config = dict(
    encoder_arch='regnet',
    model='image FSQ autoencoder',
    dataset='photos of plants and fungi (iNaturalist)',
    train_examples=45211,
    image_size=64,
    crop_scale_min=0.7,
    horizontal_flip=True,
    bottleneck='fsq',
    downsampling_factor=8,
    encoder_norm='batchnorm',
    encoder_activation='gelu',
    encoder_drop_path=0.1,
    encoder_depths=[2, 5, 5],
    encoder_kernel_size=3,
    encoder_stem='single',
    encoder_widths=[80, 128, 240],
    loss='l1',
    latent_channels=4,
    decoder_norm='groupnorm',
    decoder_activation='gelu',
    decoder_weight_standardization=False,
    decoder_widths=[32, 64, 96, 128],
    decoder_blocks_per_level=2,
    decoder_block='basic',
    decoder_attention=False,
    decoder_upsampling='nearest_conv',
    levels=5,
    init='trunc_normal_002',
    residual_init='zero_last',
    optimizer='muon',
    muon_scale='original',
    lr=0.02,
    momentum=0.95,
    nesterov=True,
    orthogonalizer='newton_schulz_5',
    adamw_lr_other_params=0.0023,
    grad_clip=3.0,
    steps=13400,
    batch_size=128,
    epochs=37.9,
    lr_schedule='step',
    warmup_steps=670,
    weight_decay=0.008,
    adamw_weight_decay_other_params=0.01,
)
Rows from block 11 of the encoder of a small image FSQ autoencoder, named by matrix and row number. Rows with one number belong to one channel. Each number is 500 + 25 x the weight over its row's rms, rounded and kept within 0 to 999. All counts start at 0. Numbers have three digits each. After the name is the row's rms in percent of the matrix's.
Before each channel's rows are labels from the 100 images, of 14976, where the channel reaches its highest value: "patch colour" is the nearest of a few named colours to the mean colour under the peak. Only what is clearly more common there than usual is listed. The data: photos of plants and fungi (iNaturalist).
# convs1: grouped (15 groups) 3x3 conv (encoder.blocks.11.convs.1.weight, 240x16x3x3, each kernel summed), inputs within the group 0-15
# convs2: expand pointwise conv (encoder.blocks.11.convs.2.weight, 240x240x1x1, transposed), outputs 0-79

patch colour: grey
convs1.196 080:515568482463513501482530532502507487485503505524
convs2.196 099:489490521463475494441513529493548511467519514505466561511470472517515484520519482514496471503481509481512497468500508487469483501487517534465473532512509532490506477522482517508504508456469501481518517508497497477476475504679501491479478491

patch colour: black
convs1.90 064:495493524536534509528511554472501476503483463504
convs2.90 073:471492536487485503503528501452512489537517487503507493469486492554475442484511502482511473533504473446452494506520486510468486441489488508465501454501495502522508566478548529515506470475494530487512494503511464464487496499518501480502552488

patch colour: black
convs1.74 097:476495521512518512505473467478498538537474450498
convs2.74 088:524513528492499519490475500512504522533493467508497494503492507507515588505493507506507508526507495504509493505494495536509508477525524491499495548494485577501498441506552481489479491511482472452526507480531493565551475498509532454483515501

patch colour: white
convs1.119 114:494467510483484561467502507460496535502502509477
convs2.119 087:511519499493496510490496502512488492489498511483501499500520493496509548537500538494502501511476525534500490500507504507490500485496524498506497522504483494516506522483538509502497474496507499503507506500500501465521492493523505513509521488

patch colour: white
convs1.161 107:541493516481480510502495494528529534538477504548
convs2.161 157:482535513515544508492495505500507497463493517488517501496510496507504501503511496510504505499474501484506504493516503511592484511516496514516497489492488497489501508496496508496502472474486490496505505489495503502486496498485502499481516495

patch colour: black
convs1.26 095:492524551551473510523486502486506486532494497467
convs2.26 101:449502535489515530516511502495477494507534500502528519504498473506500553525528510523512505502476481456426495488495539519509511529494502491468485472501509456495494504492480458485526473502490528534450469530513535478471502506511498478484521495

patch colour: brown
convs1.126 106:473498461518470456523501485504489451482514527498
convs2.126 120:468488482493471495523519485492493476484505509497499489496496472511504462480502529495504513472520490503480503489520488470507505489518503505503511515498507523525489537488335534500497480489511528489488515495490470528538470497496420540502490479

patch colour: black
convs1.107 081:509494508517463518499500520485472481548455485539
convs2.107 087:496471505547471510495504488490502549499482503476484514488475521492506501494495485484492481511481518565474485495492506498453503493511516498492495439504481498502522505517539525495498512505470518521519517491513572491531504505610494509509492469

patch colour: black
convs1.57 110:503490520518544527494497496550510494495518506558
convs2.57 137:474429521523539510472520507500502527498492505484535514489478513482463496496516503517497474492486504507462518517498496526474513442500507493507492507488506509492523498473500508510506315479490543494487466501510502493511497460504495498505481502

patch colour: grey
convs1.17 117:506517499455502510419506499480490508490492499484
convs2.17 115:473511507499497508539497507507489490499486506496500491499504510524512499502514506480686480507485626396552504511512513572487497506511471502502495500547512497509498500498497529502489515496506492478492517489498509502506495498567502496489482509

patch colour: black
convs1.22 104:479512498506547556495509490482524474538493477513
convs2.22 072:477525493478510496494562502452505498486492493500525531466510517526486518518510526530505492465459519484463485539477509480471475501566501499450497469503453446499490510520482518507513469525492485577484499530498516504510509507507500471501509497

patch colour: brown
convs1.234 127:521486485493543508484472511514463496445506483467
convs2.234 110:513492498498511515495483503487482508523505503500522507519483502494486537522512523466498492502592479509466498496497496535533485556495509494517509479514549499486462510505495438494487511483490479509467496521533503503479510506552497497513505508

patch colour: brown
convs1.58 077:496510465495487514514494433481486454481478500507
convs2.58 081:521522494504502509498488492510482505587489501497488508514501517498475515488535419507502483514485502468486532485510489470511483476494518484469519535511527493443516465461478495483500469496492492520487498499477520512514513510521499507504492512

patch colour: brown
convs1.165 079:485475533498484529487482472443527504532499488523
convs2.165 097:479489529592531521493498498496522499456501531504494510511482497507503530490513501480497444496525490463508518522514505544532495413470496508548479478498489499521485507507488506501533536536522505476515525507498483496489507497508499490478496492

patch colour: brown
convs1.5 086:480485489543553519538477532484491509505491493472
convs2.5 122:492580480512523489485507489503504509481497550499498497522491509506475573483488542496501469507506492459549517496483500548503502461487518482514526478487565504502488492583489558495511480489481469510465519517503489501483496497441497497519478525

patch colour: black
convs1.25 064:494513516501480498485491427505470519521509472470
convs2.25 063:497508488500529525467501496501536502501507506474518494438508517498514500517487552505509487524486486537471503516502508487502497463525497514491477512493501460498513492513499506518498553471511502550477511507499491559490475498506610610505506469

patch colour: brown
convs1.203 109:450497491510474465495486549493506499503549499483
convs2.203 114:503521557506492497498527491511476484518505490500484508493499475480482483535491495480495519514521486544511519516536494484517496500511473515487493447484475541484517547503484523490494462378522459496506503493480483407449498501459512445499475481

patch colour: black; white
convs1.20 133:497471473566514486491499498528523472535514498506
convs2.20 129:564463515511508502476477512497516494490517506483490492507521483499481513501512518538484502492413470416556502519488518504496512537507498507523492513489521509489513495508490516517505503481479501531495492494508507500520504501552500513508513509

patch colour: white
convs1.98 092:511495493508538479526473452538490487455515489493
convs2.98 079:516487495491520458486495512483478474521503498471515495463529518498482498490494487503543530499457492453549498524518513510520489529513486489489518517502481495452496489431496431505500499516533469517466467481483474500490524498450506501508609524

patch colour: brown
convs1.76 064:496489471542538497481510523495491498523514441477
convs2.76 078:501509474516470512486524488478506479451512541481465514477528476491488462479519483479505492516513512508484524509504493456502492507477495499541498443502473549525513552475495488487481494435510489546488495485518515509512531497499506491508499490

patch colour: brown
convs1.167 148:484436500512484509508517477531493485515476500452
convs2.167 090:476529534468516495472491506499484499525505527507472499505528507532511544512533451512510536507435494518486556497468485522475496525500481499491489493520488514467481532490479455506493511508534490525475465509470528518470472509495509515465515490

patch colour: grey
convs1.178 089:474479513538532501486509507496451492554505485484
convs2.178 066:479467466545493521537494503501486498462508500509450495489525500488507527468492514542511512461545492520497501479432491521550532500466492483506475484458488448510479463501486504554439553463522469542487481509503519514493497501488494496525531538

patch colour: brown
convs1.12 105:510580507486538508513497511480516477510503494511
convs2.12 144:500449485506492501467503493511510512508491506499505512494471537497497491499492511501498507484491488484470493501511514461476482448498493489496500508506541496505507510389535513486494485534497496494485479489512512506482490500599499498507419503

patch colour: grey
convs1.1 069:468477518474525485474529537502474463503500492539
convs2.1 047:517449471513474456475495501512512444512508479548523520517511471490536476516502498534494542506470581486485481511492521500496505524478503467439504497522474479517499523524540475516511485517535485492498525521490536484484446496510507485492440535

patch colour: brown
convs1.38 066:516535490529511532519481468461511513553492502499
convs2.38 084:515519513522520517497497490495493500469474508477471495437497540496485496524522438525499491511503507525518523485531491487530512452474496505490508482510468500527530523456539514534487536483479531500517522485498508491514485524464500508501357489

patch colour: brown
convs1.73 096:513521504427505480482506510458499517472505482496
convs2.73 081:538490508502509511525498495498503530495499487497493484526505532490511515479488523514501496453494481503475503497498502545516535501514522500512516517470506448512491478507441495505484517495504487457468499488508496558539475498498453463476497493

patch colour: black
convs1.103 060:581520501516504487500483517482507490496479479526
convs2.103 062:511462516513494511495482494504488479497473497517553486511503516533492481474505443494500491511483483529449568487518512464511526462437496512473507452472460494484510496360521508450499429497523499495460469482516448462532541503534502487476594495

patch colour: brown
convs1.81 050:497440528520517487482516496453502504487527470505
convs2.81 071:464532509476463511484516491477506506457501527497494491459493497488486530504505482506503472499477498497492493499508497501479508481503502503505482483513511491506501572469439526502499474450509504514511470473503506483475525494463519460526525498

patch colour: white
convs1.147 128:500538553478548484539514498522515510505500489501
convs2.147 101:535466487486461508403506521484523490495489520519515503507511481514502494502522473501516431490598495486485503502499495518528492474490496522476479504501492502484510509514502471501501502504494488504493491501497482511508489500508497490490500488

patch colour: grey
convs1.3 076:474467505459493486495508573486481500485503509500
convs2.3 057:502483483492511485444501481473502523489551578474533534482523539502460529493511477535505488527478508444491511511466504513462518482487492494535515488482536496458477510507504469509489483510505475489463500521473520473495499508528497496522564531

patch colour: grey
convs1.231 090:452516454488517496501441475479509503510499505488
convs2.231 104:500500505484492506496487488508502493507516493485496509481504501482498513507489500493469525491470618526502483500514489483461506461507518505511495489499482503504518492504504535497484511494499495510490503516504499506491490499460498503499512511

patch colour: brown
convs1.95 080:482470505540495507437503487476509485526483517473
convs2.95 061:437521539507490541509528521503473497483494528496515506512470501481522476483537488529499540491470518493482529475477487535528488498491478519531482485538510534464503527494489513504525447445529517543501502527483551435484473505504512538492490477

patch colour: white
convs1.124 126:501480535484511525470506511477558535528499486485
convs2.124 093:501487524510529503518486508498496514467498483524485508507480526492489510508495483504498502475524486476509507477493507530496491541529485506487499513500531505471498475490434476503517544495500492489527509513486514503523474501477489467487476516

patch colour: brown
convs1.21 092:540479520493525487491554505491514507465547502502
convs2.21 120:537494486492494494516539502495483500520521542479503493509499504484512474553523599493495516508499502509497504501513526490531498499505495512481493474518524519496486480490568487511496515474529498492507494506500468504432493500503486536535521499

patch colour: brown
convs1.9 083:474498467537524502466536474502537521521529495488
convs2.9 121:519528498489473521524479491500477525479503492477560496493484515510504476462501559495493512483483494559551526483529507552518515493526503500505512531506515498474499491533512516484483485502516586473510475502516472497550491477412498500502494485

patch colour: pink
convs1.47 083:524493485502441454515482501486483478478505505461
convs2.47 077:509518473466499502459496505483533517397518514488518505491515512468475508465531528478507475464509486433490496488456486536489479492505538494511488518493494530499489481520501504486511475506495513489495485529471457491490503501546511492553564489

patch colour: black
convs1.52 123:499513496502491499495532547496483520457558521512
convs2.52 094:479564481503510506555501510481525483484515529488511512520495495506524524501490518490500491487432506514493469537491498490455500476509500518516517491504481502508463541523513547484494475548474471495507492518502484490446495492476497481505521506

patch colour: grey
convs1.110 093:481507493499499529512504580470506498529502499517
convs2.110 118:519483493523494508460499494478504530502507524485508487488493523505499497514498486492511501478548485493504482518497507497475495494515516518499491486539524500476499493546508461493480503495485518528506495472492580502500496501532494505494503505

patch colour: white
convs1.86 090:513477529463493501528478485493505521532486511561
convs2.86 101:478485501505494499548487490513502492498491499505535493481492507527490501505492468504498484500485506469503486524473498464491503470519506514487493596497493434537501610470518511473497503401521505516503498518493495533520523504510483473496497508

patch colour: brown
convs1.99 139:474449573493502497505497501520506521501483489505
convs2.99 125:476469509490504506507492499496498490486494501494493497468524501499513500496515515503499498489494505503486463498502500500502497500482504502496495506507499500498499498551495493507496488497505504502522479501497503501482494507478500499496509494

patch colour: brown
convs1.77 102:507484484494503470534506500496518512426518498469
convs2.77 108:518505499498475506501502506499503500448497508502513511499495486499484519508501523512501512488493507488480505488505500475514505467496505517492504546501499497499504485494465507494502492483501501525501497503497499443515505499469513602515511497

patch colour: brown
convs1.134 119:490496503432486493518522513487485465481465483475
convs2.134 157:498492500572511500509506494511492507513497492494494499499496517483498489494511499500500501507513499503501504502505504486475491504502511503481499498503503506451501501500492503493515495490504501503503497501498489497508495502500500505491491505

patch colour: pink
convs1.34 076:541520477484502516463481540500488553514504480497
convs2.34 113:540507507551493495508534524483499538470504520508517498523547484499483458485501488496493495503513481531485503479545510514503506473518509518517493574506503504508518488458514471491493487498479550492489492481522507505533509493481491506530520489

patch colour: white
convs1.115 128:481471510485504552439492494477504534504497485497
convs2.115 124:505497498500487509503504497490495493461504505486515489500505493508499544504506507506500496501490495494494502504501498481499502469488504502510499511497501448493496452514431505495492480476494495509485496495502491543507516501487499522501499494