config.yaml
encoder_arch: "regnet"
model: "image FSQ autoencoder"
dataset: "photos of plants and fungi (iNaturalist)"
train_examples: 45211
image_size: 64
crop_scale_min: 0.7
encoder_norm: "batchnorm"
encoder_drop_path: 0.1
loss: "l1"
decoder_block: "basic"
decoder_attention: false
decoder_upsampling: "nearest_conv"
levels: 5
adamw_lr_other_params: 0.0023
weight_decay: 0.008
Rows from block 9 of the encoder of a small image FSQ autoencoder, named by matrix and row number. Rows with one number belong to one channel. Each number is 500 + 40 x the weight over its row's rms, rounded and kept within 0 to 999. All counts start at 0. Numbers have three digits each.
Before each channel's rows are labels from the 100 images, of 14976, where the channel reaches its highest value: "colour at peak" is the nearest of a few named colours to the mean colour under the peak. Only what is clearly more common there than usual is listed. The data: photos of plants and fungi (iNaturalist). In brackets: how many of the 100.
# convs1: grouped (15 groups) 3x3 conv (encoder.blocks.9.convs.1.weight, 240x16x3x3), inputs within the group 0-15, a 3x3 kernel for each
# convs2: expand pointwise conv (encoder.blocks.9.convs.2.weight, 240x240x1x1, transposed), outputs 0-119

colour at peak: grey (82)
convs1.25:502513492520533497481461498501461505494623464530481513509528499539601525511507499486452530478352415506479487534523513550336556499499519480488498487622495484516487483496518527493501503516482514484510495562525525517546491492481481583491484488479501496502493420487504502516448488499522438491490522529494505500501662503483492493500522520561445516536544512510506522485487496475469517509486517512451486509542508473504487440649532467502493
convs2.25:421580544529525509577482528458492571524520470521479470528487522445458518512531499495505430567594397545376507510468489492496488523559456547514516469520530503473487479514510452478498486496553478450461555529522546511514513480467496504461495538505552423429499514469457478582554523484534507511668428502508519504441522533516531455476467503490513503578519316490485472

colour at peak: grey (77)
convs1.51:505511517533438565527517544500476475499556522469479500504477443520616490478498597544486566504448560481509523500519536477416508509470472513531515519398523499493514545476512473406504536478602497483517518536483488496447488492509548593480486486519490524503506523509509516449510480443480616492539509513508547549498469515459491507523524541513547481511502491524525458486397496450470469502502500522429512530508525492453492518694484474497502
convs2.51:487477580503472494497527511589531500537556513568535466393504466511528536496480525458470476552473515486470537532476550500481574529430483436444570488500544461542498523535527482427532525490533503502530480526524464492519458496540373476452557455478561512455542544409483444539520480507533365542515518485482512491517533446498471448470541513504369473465429501504539477

colour at peak: white (67)
convs1.142:505533504469490500486482471504510476494505490497539506495490520524565609507525486507575548505597514500517515540481484507557462490513516500534535510513510507488519497500488460700438498537472475516514496616490500480530469501436493507620536480519484514475455640557489507507493474524498401427534486495473448536505457415503490513511478552553528507479505507507488499500446540461493495490517534502452456501506505551450484492429454525476520
convs2.142:495499534470507540539458502588478552532492524474513499502508474484502480561553536482475537474498471509474496455480475446484462522545513483599461499485543489501483524514524528478429548535508454516480517561568528435500516494528552522457450515597462496520513486496514566486503542483505488516479467410543497507451449437532507462505692510498479468460492523461555593

colour at peak: green (30)
convs1.231:499525568488418455538489503487454471493451494467457452454445498500476496484480493481493504499399555565473500524513541503444453492529464542527465561495586459436505508460508479452452469502538530572522545452500535496477476514486470438489485462440532537550502488458486478510520446467431643502430473472486488487487507478474517437459460502525449482415478525526476457514513499538446481482519489488479601488483565525560511539428451586543557
convs2.231:483503565543495525498525476527453506517504473543507407462480427466534411524546491498510487520539581535491468528496517541475450471503593515520492559497483469531602494544478540455543483429482530514530452446427575559523525497433517481470479519496487603558448451449487513565507482505542480442512466502496531491535459461511475552399508466501567571514452496612591511

colour at peak: grey (89)
convs1.160:483513459518520514453541483544514493499427504493502521509465523531523474490473506499489476463439469475428494488508510521640434489501509494519504467584493501447494537457498549412525540526566491482489456436485454422481495519490504552474496501512562531560459420532513482524485471495510674482499532500526495524446435527519469528546526500465366497527499504481496487429490487516457487495521487428563516495521439484451497480560501556560501
convs2.160:507426513544492537467455478560447441509476539471489556529514534472478495520503499378436452514521498472478498478497555518491510517530527486481557548527495536480470487508520425450591473503497516543531487472527476486550410504502530538478540469491498524492517504504567491520564493486436532598513506456449468552528562494561504537559479478639455509462540539524443502

colour at peak: grey (76)
convs1.172:479500461444730444462520460515539515544452544481492537489500517539414569515475548514467486501483488527483516487513496474573444512498494495485524485548526507483497512476527546460519508518555477458517490467530489466505493498509500538499500487514537527524485439555567522506516519518490571507452457494528473528477437499501515548519487488538354503495485545481504470449487489535509524468519456480596446448506473503454508492617450510485476
convs2.172:507453515467536524457465461565494376513500477491526518526514523514506448518459457430505464522508509482537546511454512543550556505544507508508552448543471500523546499499505482370447497482453523500578469510582472519468430394513538491492559532504487499509533474487512537506522523502483478538516517430527501541496540450516490529479606465566475527522481541505427484

colour at peak: black (50)
convs1.235:518432510453648459526469510503530486500439510482486465526482509498442465498538524477460475475484514475454513488472510484529471477466502508509480588521519498484491439464435477468491515525568551556522535425523540528512565478491513452551503493488480541498528415452495506537498484515457491543485483475469454492507585454459474490538440494552473414523513518475495514547502516509484528483540551509558673458565525546505470493397459558543492
convs2.235:510479586511534528546518506440527463527527466414508556559492468503448492536538527442428473449502523488489512532506516502478567458545563469470485431547548472465482450540522427459508475435461540553455461530443527529527475490553530480464450489493523498493467491460448512503576487480545492469498534504427490536492506484500489485532549518508415474466570476497481563

colour at peak: pink (27)
convs1.179:485445472464419528491471478489514506517435507480410492503487500508479576484490527449485490483682524515486521492479466444483449501470537493441505476624445493462488485552535521507481514458539486559496571480471499520479523549542488491549466507530472498483502527477486513480535475459514410502465491467518528545543375485476516485499495518527481454538587507474457490502485646496523555483467490521580483506506437494467496484500475495503482
convs2.179:481489465451574516531496473472459512449485495508471419529469470479486503513573435501498450500500508505517512471512538503459459535549526472449525435542450560553473497495482504521483512487481488557458469450483490500397497515465326453474509582513537544473529475508542409510569552514512535497488551511512538491469489506479454492540523483488488511494500520464516552

colour at peak: black (34)
convs1.111:487517491505521484488492504511505484487476496489506482489502511498461495490475501522496484512472528517530509486500501502521484481483483507505486504504512497495513475480499487791508493494505510505514521453502490498504484519495498644505504496514524486476494467510504518470484495494519205521493493503494499483515530496505510469492505498503465489504507502527478495511549499528503525514490506484453502511489501493522519517516528517463506
convs2.111:487532415488566518498499521550541511507535510534490485477533468511499536502537464506477463463505494485451400513559479504510498495561555531487476467476507492495490532550481513497513332481532476455489586535531485509468483559485504513495520491526501470509515517478464522501484516510474472340490508508555505507474437481509479478498525524503468514466438527507539494

colour at peak: pink (26)
convs1.57:466533501538537469543493511497507508511566462484478517502479515521487575487526587476536522475561510512497594526476545524710516483517509512466482471591515475527485507525458525515461507493570483517469520381569521554473535496507502520498520537514522512472448493395508539483439481493500440521519495445482486527514491491519473480501492465503581545499446511487507465498537471535533516521544494568430584534543493494455485432541465496516536
convs2.57:483480473508572475516459445508549466440472539416538553528477469475560520478481446445537485437537487500413475453461509426523549500547494481534487440472466543460459413482408539472440520453524524492503523505544515552443509501490518590536479494493469540551486414509579394492505504509416598491491410502539484522498444525502422476470473457507515443504539558405513491

colour at peak: black (56)
convs1.101:507468533430458463521536512478554470431562460542544486538483541517559518502472538465574493504444492480530502501463443407606495467474497515487498499593470513486461481600538510539498499543482492471485496479474482526500489433521503454523499515528485461442425515490514487526541430532530511561564485533466536453484547433485472492545418531476470582511534509477462519572427453436453491481545499579556494522514524532429494527406484478484497
convs2.101:504500536523518563462461491494545492531511479521497520494530460504451447495485509503464472483469495500542491598521475519583458476519470552566504536546580479487556503519513497471478457525468489405543491550489514468509442465528506531535576523510458527502559504497450518555501496554550543504515479507444501509497501482494503505457486496530390504497515495469501522

colour at peak: black (49)
convs1.219:455502508492429539536468476514453518524417525480550476460472579407444619521538518518537476593552510493522449540464496506394521477479485532530537486524506491503514462519511469505481544536543446479488492434519470516494524526525500485516502524514496454455395559459539509500436502445437551456508475462497498477451626462482488503472466471512509478492501483460564449576544473456506486580566543525514522527484479470578457510496486455506483
convs2.219:506475475502634530503475493446447455520533422418485496520513471549559409462485464461476509495496544470522485508451470494503517504474529488548494481452484542536499455505481450550508467465604498462563471545511545497485478500520551506483472582549594528519499498524476488497533519514501485499543565480486482560494423421474514564478462484537535468502547470539482507

colour at peak: white (69); pink (26)
convs1.238:437484428599572524492494544506562533540582525496541467511527550542495539462517461527479492532401514473436521499503445525468513496523471506487480593569552502510503543565502462355431471494574561497531423534478474535471537524481560530492515526527489479448485619496515501530476490535441522462445488471438531494540430512471463480532488487475557518489557491479487517535496496495462540484485490510540515460477504507502445447459492503548484
convs2.238:548526542517488546532594507476578475518512585572511532498524497457536438565479450458530606467563523423513531536514534508542539507531477524470448486475542518499491473504502527486481476447559502487545471549517427553517439512484569496470504428521505542553529524544496442468405498473518483517505570507440487471530505442540527537459426545479504451552516456493466563

colour at peak: grey (91)
convs1.155:507520511524435515527493523507488489494465498489487498481493493494534548475516513505489520520430516483500507491488501479492449494497465500540490473515429505496495512531517499483547494496507509502493441525511500492491498483487484586504511515474506444448510458423500452457482485461474514443493485444486500497520452532513517503498529492523482519482498531513476490495868528490495483454500478488496491501518477489491484489536475522485519
convs2.155:531493513474419497498526538472506500534486480511473547482481535500541533483530507510509501542502504503457515560572510522487448519505522485484493465486491478501467535530537471461520476530480541500471547423492458456518488549465551591503534502531565485541585506518468538515494526501530474500489552468482439495493477485491532512478460545484465521462502504485507496

colour at peak: white (53)
convs1.96:519491527527322534522503505484481518487494489475458498497487478444695479493502483506469523490523530504499478510489523516594540529503519489522506520805503515499509520478502495509505481468488513493505542464450502489472499514481505503482504518498493512502498464486506516508512485501503497490492524506508532521533440489521526510490502507488531464499487511499518512490450523496537531493460496498469493501485476503511514479450509501530511
convs2.96:495512509527490552517483477503487496519525485492504487524497495543473512501494543497493499478506512500512488624470509500524510467498476518603515467500517495431506500465510504489465491458514520490528487489583509536497452498498503491511502586531514512482506486541486560503503520488524512508477485414475509511507467436542464498497679524512534504547497505458504529

colour at peak: grey (92)
convs1.170:481534519527454516489449547494469501476603523534507530497534502505518537517489507482449457453499415481454462561482544520391542521536548468451466463421546445527463472464460484538483485524487454497500495558551467522486505525534561498530519540480458473461442565493491435445545510529503400426541469529446485443486515488504491539466423472427514451498438458444430436556506435520514496485473476515469441489484520507517555502580462467430522
convs2.170:480518449486448493545502537452476516493495450530443468487478459518506504558495473566565540529514489545462527491574415499500524481550450449484497563533398452458487531519489494548490515500441453421547526460510582439520488572468514480432443423496452485515476471487492520503423448494549504407496529507508508442500509542462517470500577451414508558526455500563495457

colour at peak: pink (26)
convs1.58:493445482473475534518532497486514492487437525507538520485509512501490391494504468512457463536506528479483447501505498472660526496494483483496509522638456494478479520487531494532532492512452493525506490424480468479502508487508489285502498506492531548515560533562501451537493492492495422448509481483549530525498457510542568562518477465470487468512490501493447495495624550475510482499500490458508482446492450514560520509471470488482522
convs2.58:500493529521463473500571531437525487543454521487500515466523499523518424558518523529506500505521517484496529499519517591531547370515502481501463514493513572440448513519630496499500473555451527521476504443452504425633571480492457474521520495498469514583475574531506557483482485543527438517495556489534426512542480502484598496523515525479493485492428551526503492

colour at peak: black (46)
convs1.21:482485515489447509505514516519546502532409575513520523496506490482335478501505477492528516520730570477536513493476470481625451476497495525492499497488484501485522470522504485481499500475498501507486508452496494507474547497533510426503506514507499497502508579506490496508550503501499519489512466454492504496513319494494472486472497481448511508477487493492490481468537508510530520479501461487566523473452469517498496544406459513508505
convs2.21:398630552527502523618518521467454523489484519504503455453517451509549537496485516545614514532528490491532461506479467490543568555519498515525523552482470496533481546469451482517491529517487532460592508467531492507505461520447526492544478523478537572512486487534508469532531500505522516459631508524502511522518466469527529540468516518497497556504522448495508494

colour at peak: white (32); pink (25)
convs1.95:491491469432556563483509456533516527541387503507518529500542492553595516487505525536512513526506469505496504445502451553545386479483507493474509458447515536499545541490493520471507511534515564485517536361467531500519475509474434696446454488458531480472545518529523510520547454482520493471490477534505484499492578492504544438475502501481542517491493490467513498523402495476528503460515471521526494504438498466503482477546420511498456
convs2.95:441483538461488587497493511438598450488505491476576523481524477353561548470541531504464518512536523487527419484535442463468487484473621497515508513549532488434486474506547519484444518451547509513505516532481469532507420461493545525558523517498566531496497496482452513474479452491527509470510462537547495543517481464505472583538551523489458505480550513460537497

colour at peak: black (33)
convs1.181:497515484507859487485517503507488486491419492497552502490473500455491488512516493496509505488491491498546506490493461524546496497474454503505495513479521519496514476481501468569545502515457501477515487454584459538508505484482488582495464517492507498527513622500491482515486519494521468500476491483498496477519470544491476486484479501488467510482418497529511487518473433508505503494488494496498503505480497477503492501482502483499512
convs2.181:468502532480514497507472510521495490456495521495521468499507510533478526491486487447472523503536542485517499530472526477488523492473500501518467491493516490484530388545518482492525505454509512491491483507510506643438468504507459515503508523530502526467516509493513489503477505494482513508507480535471169502496487486476463456532470501499499511477482495426502515

colour at peak: pink (52)
convs1.159:499534501530452470516531485489488481486432513481496536492497508557618506477489478535492497534413606523523540538508493504512424521481412511546471447534393493492470472581531492454577479468506468477494482434554498450500489458478511481474481519506549515450524504435496508462492434486445455490526509487503439484529469573557496458451528510498573553471477477492525459497394512480480480478479509461482512525523536518488518510669456524507526
convs2.159:505508482411450550496530500484491573470501507547416450538498542487491501547463466539548521481546503513502504398431520524502526541522480519478501505513435519490568550496476562515472482546475398455457470537490500488465519559484418527424505482468464468481510506466450525515500446483522526548482405430495459443470498568484490461470590480516594496451552493481553444

colour at peak: brown (66)
convs1.91:502507525503484521482478496532513488485393531518497536554501479480549544501526498498472506456481486503476513527509532481474497465482508478509515529436478512500518495517473457580469458500522525521517511450506548460500500499465534521493504527511499527493483435519481488492526474505455498487510486510470473473537564432478517467499453498504849475498477503474472472481477457503530495472500482474473476511492488471495509462483517508453526
convs2.91:492518546515436575490537538505539544516516513579495468434504500470516533526390501543535521514466503519499449495464419444541463501498502510522512536499495479470459446548488514536441477447466526482545521512456522507469480558470517524507484459479527529496495446430472546461478464478462499646516528508524516501477522512482466536535499489605548497541510436536551546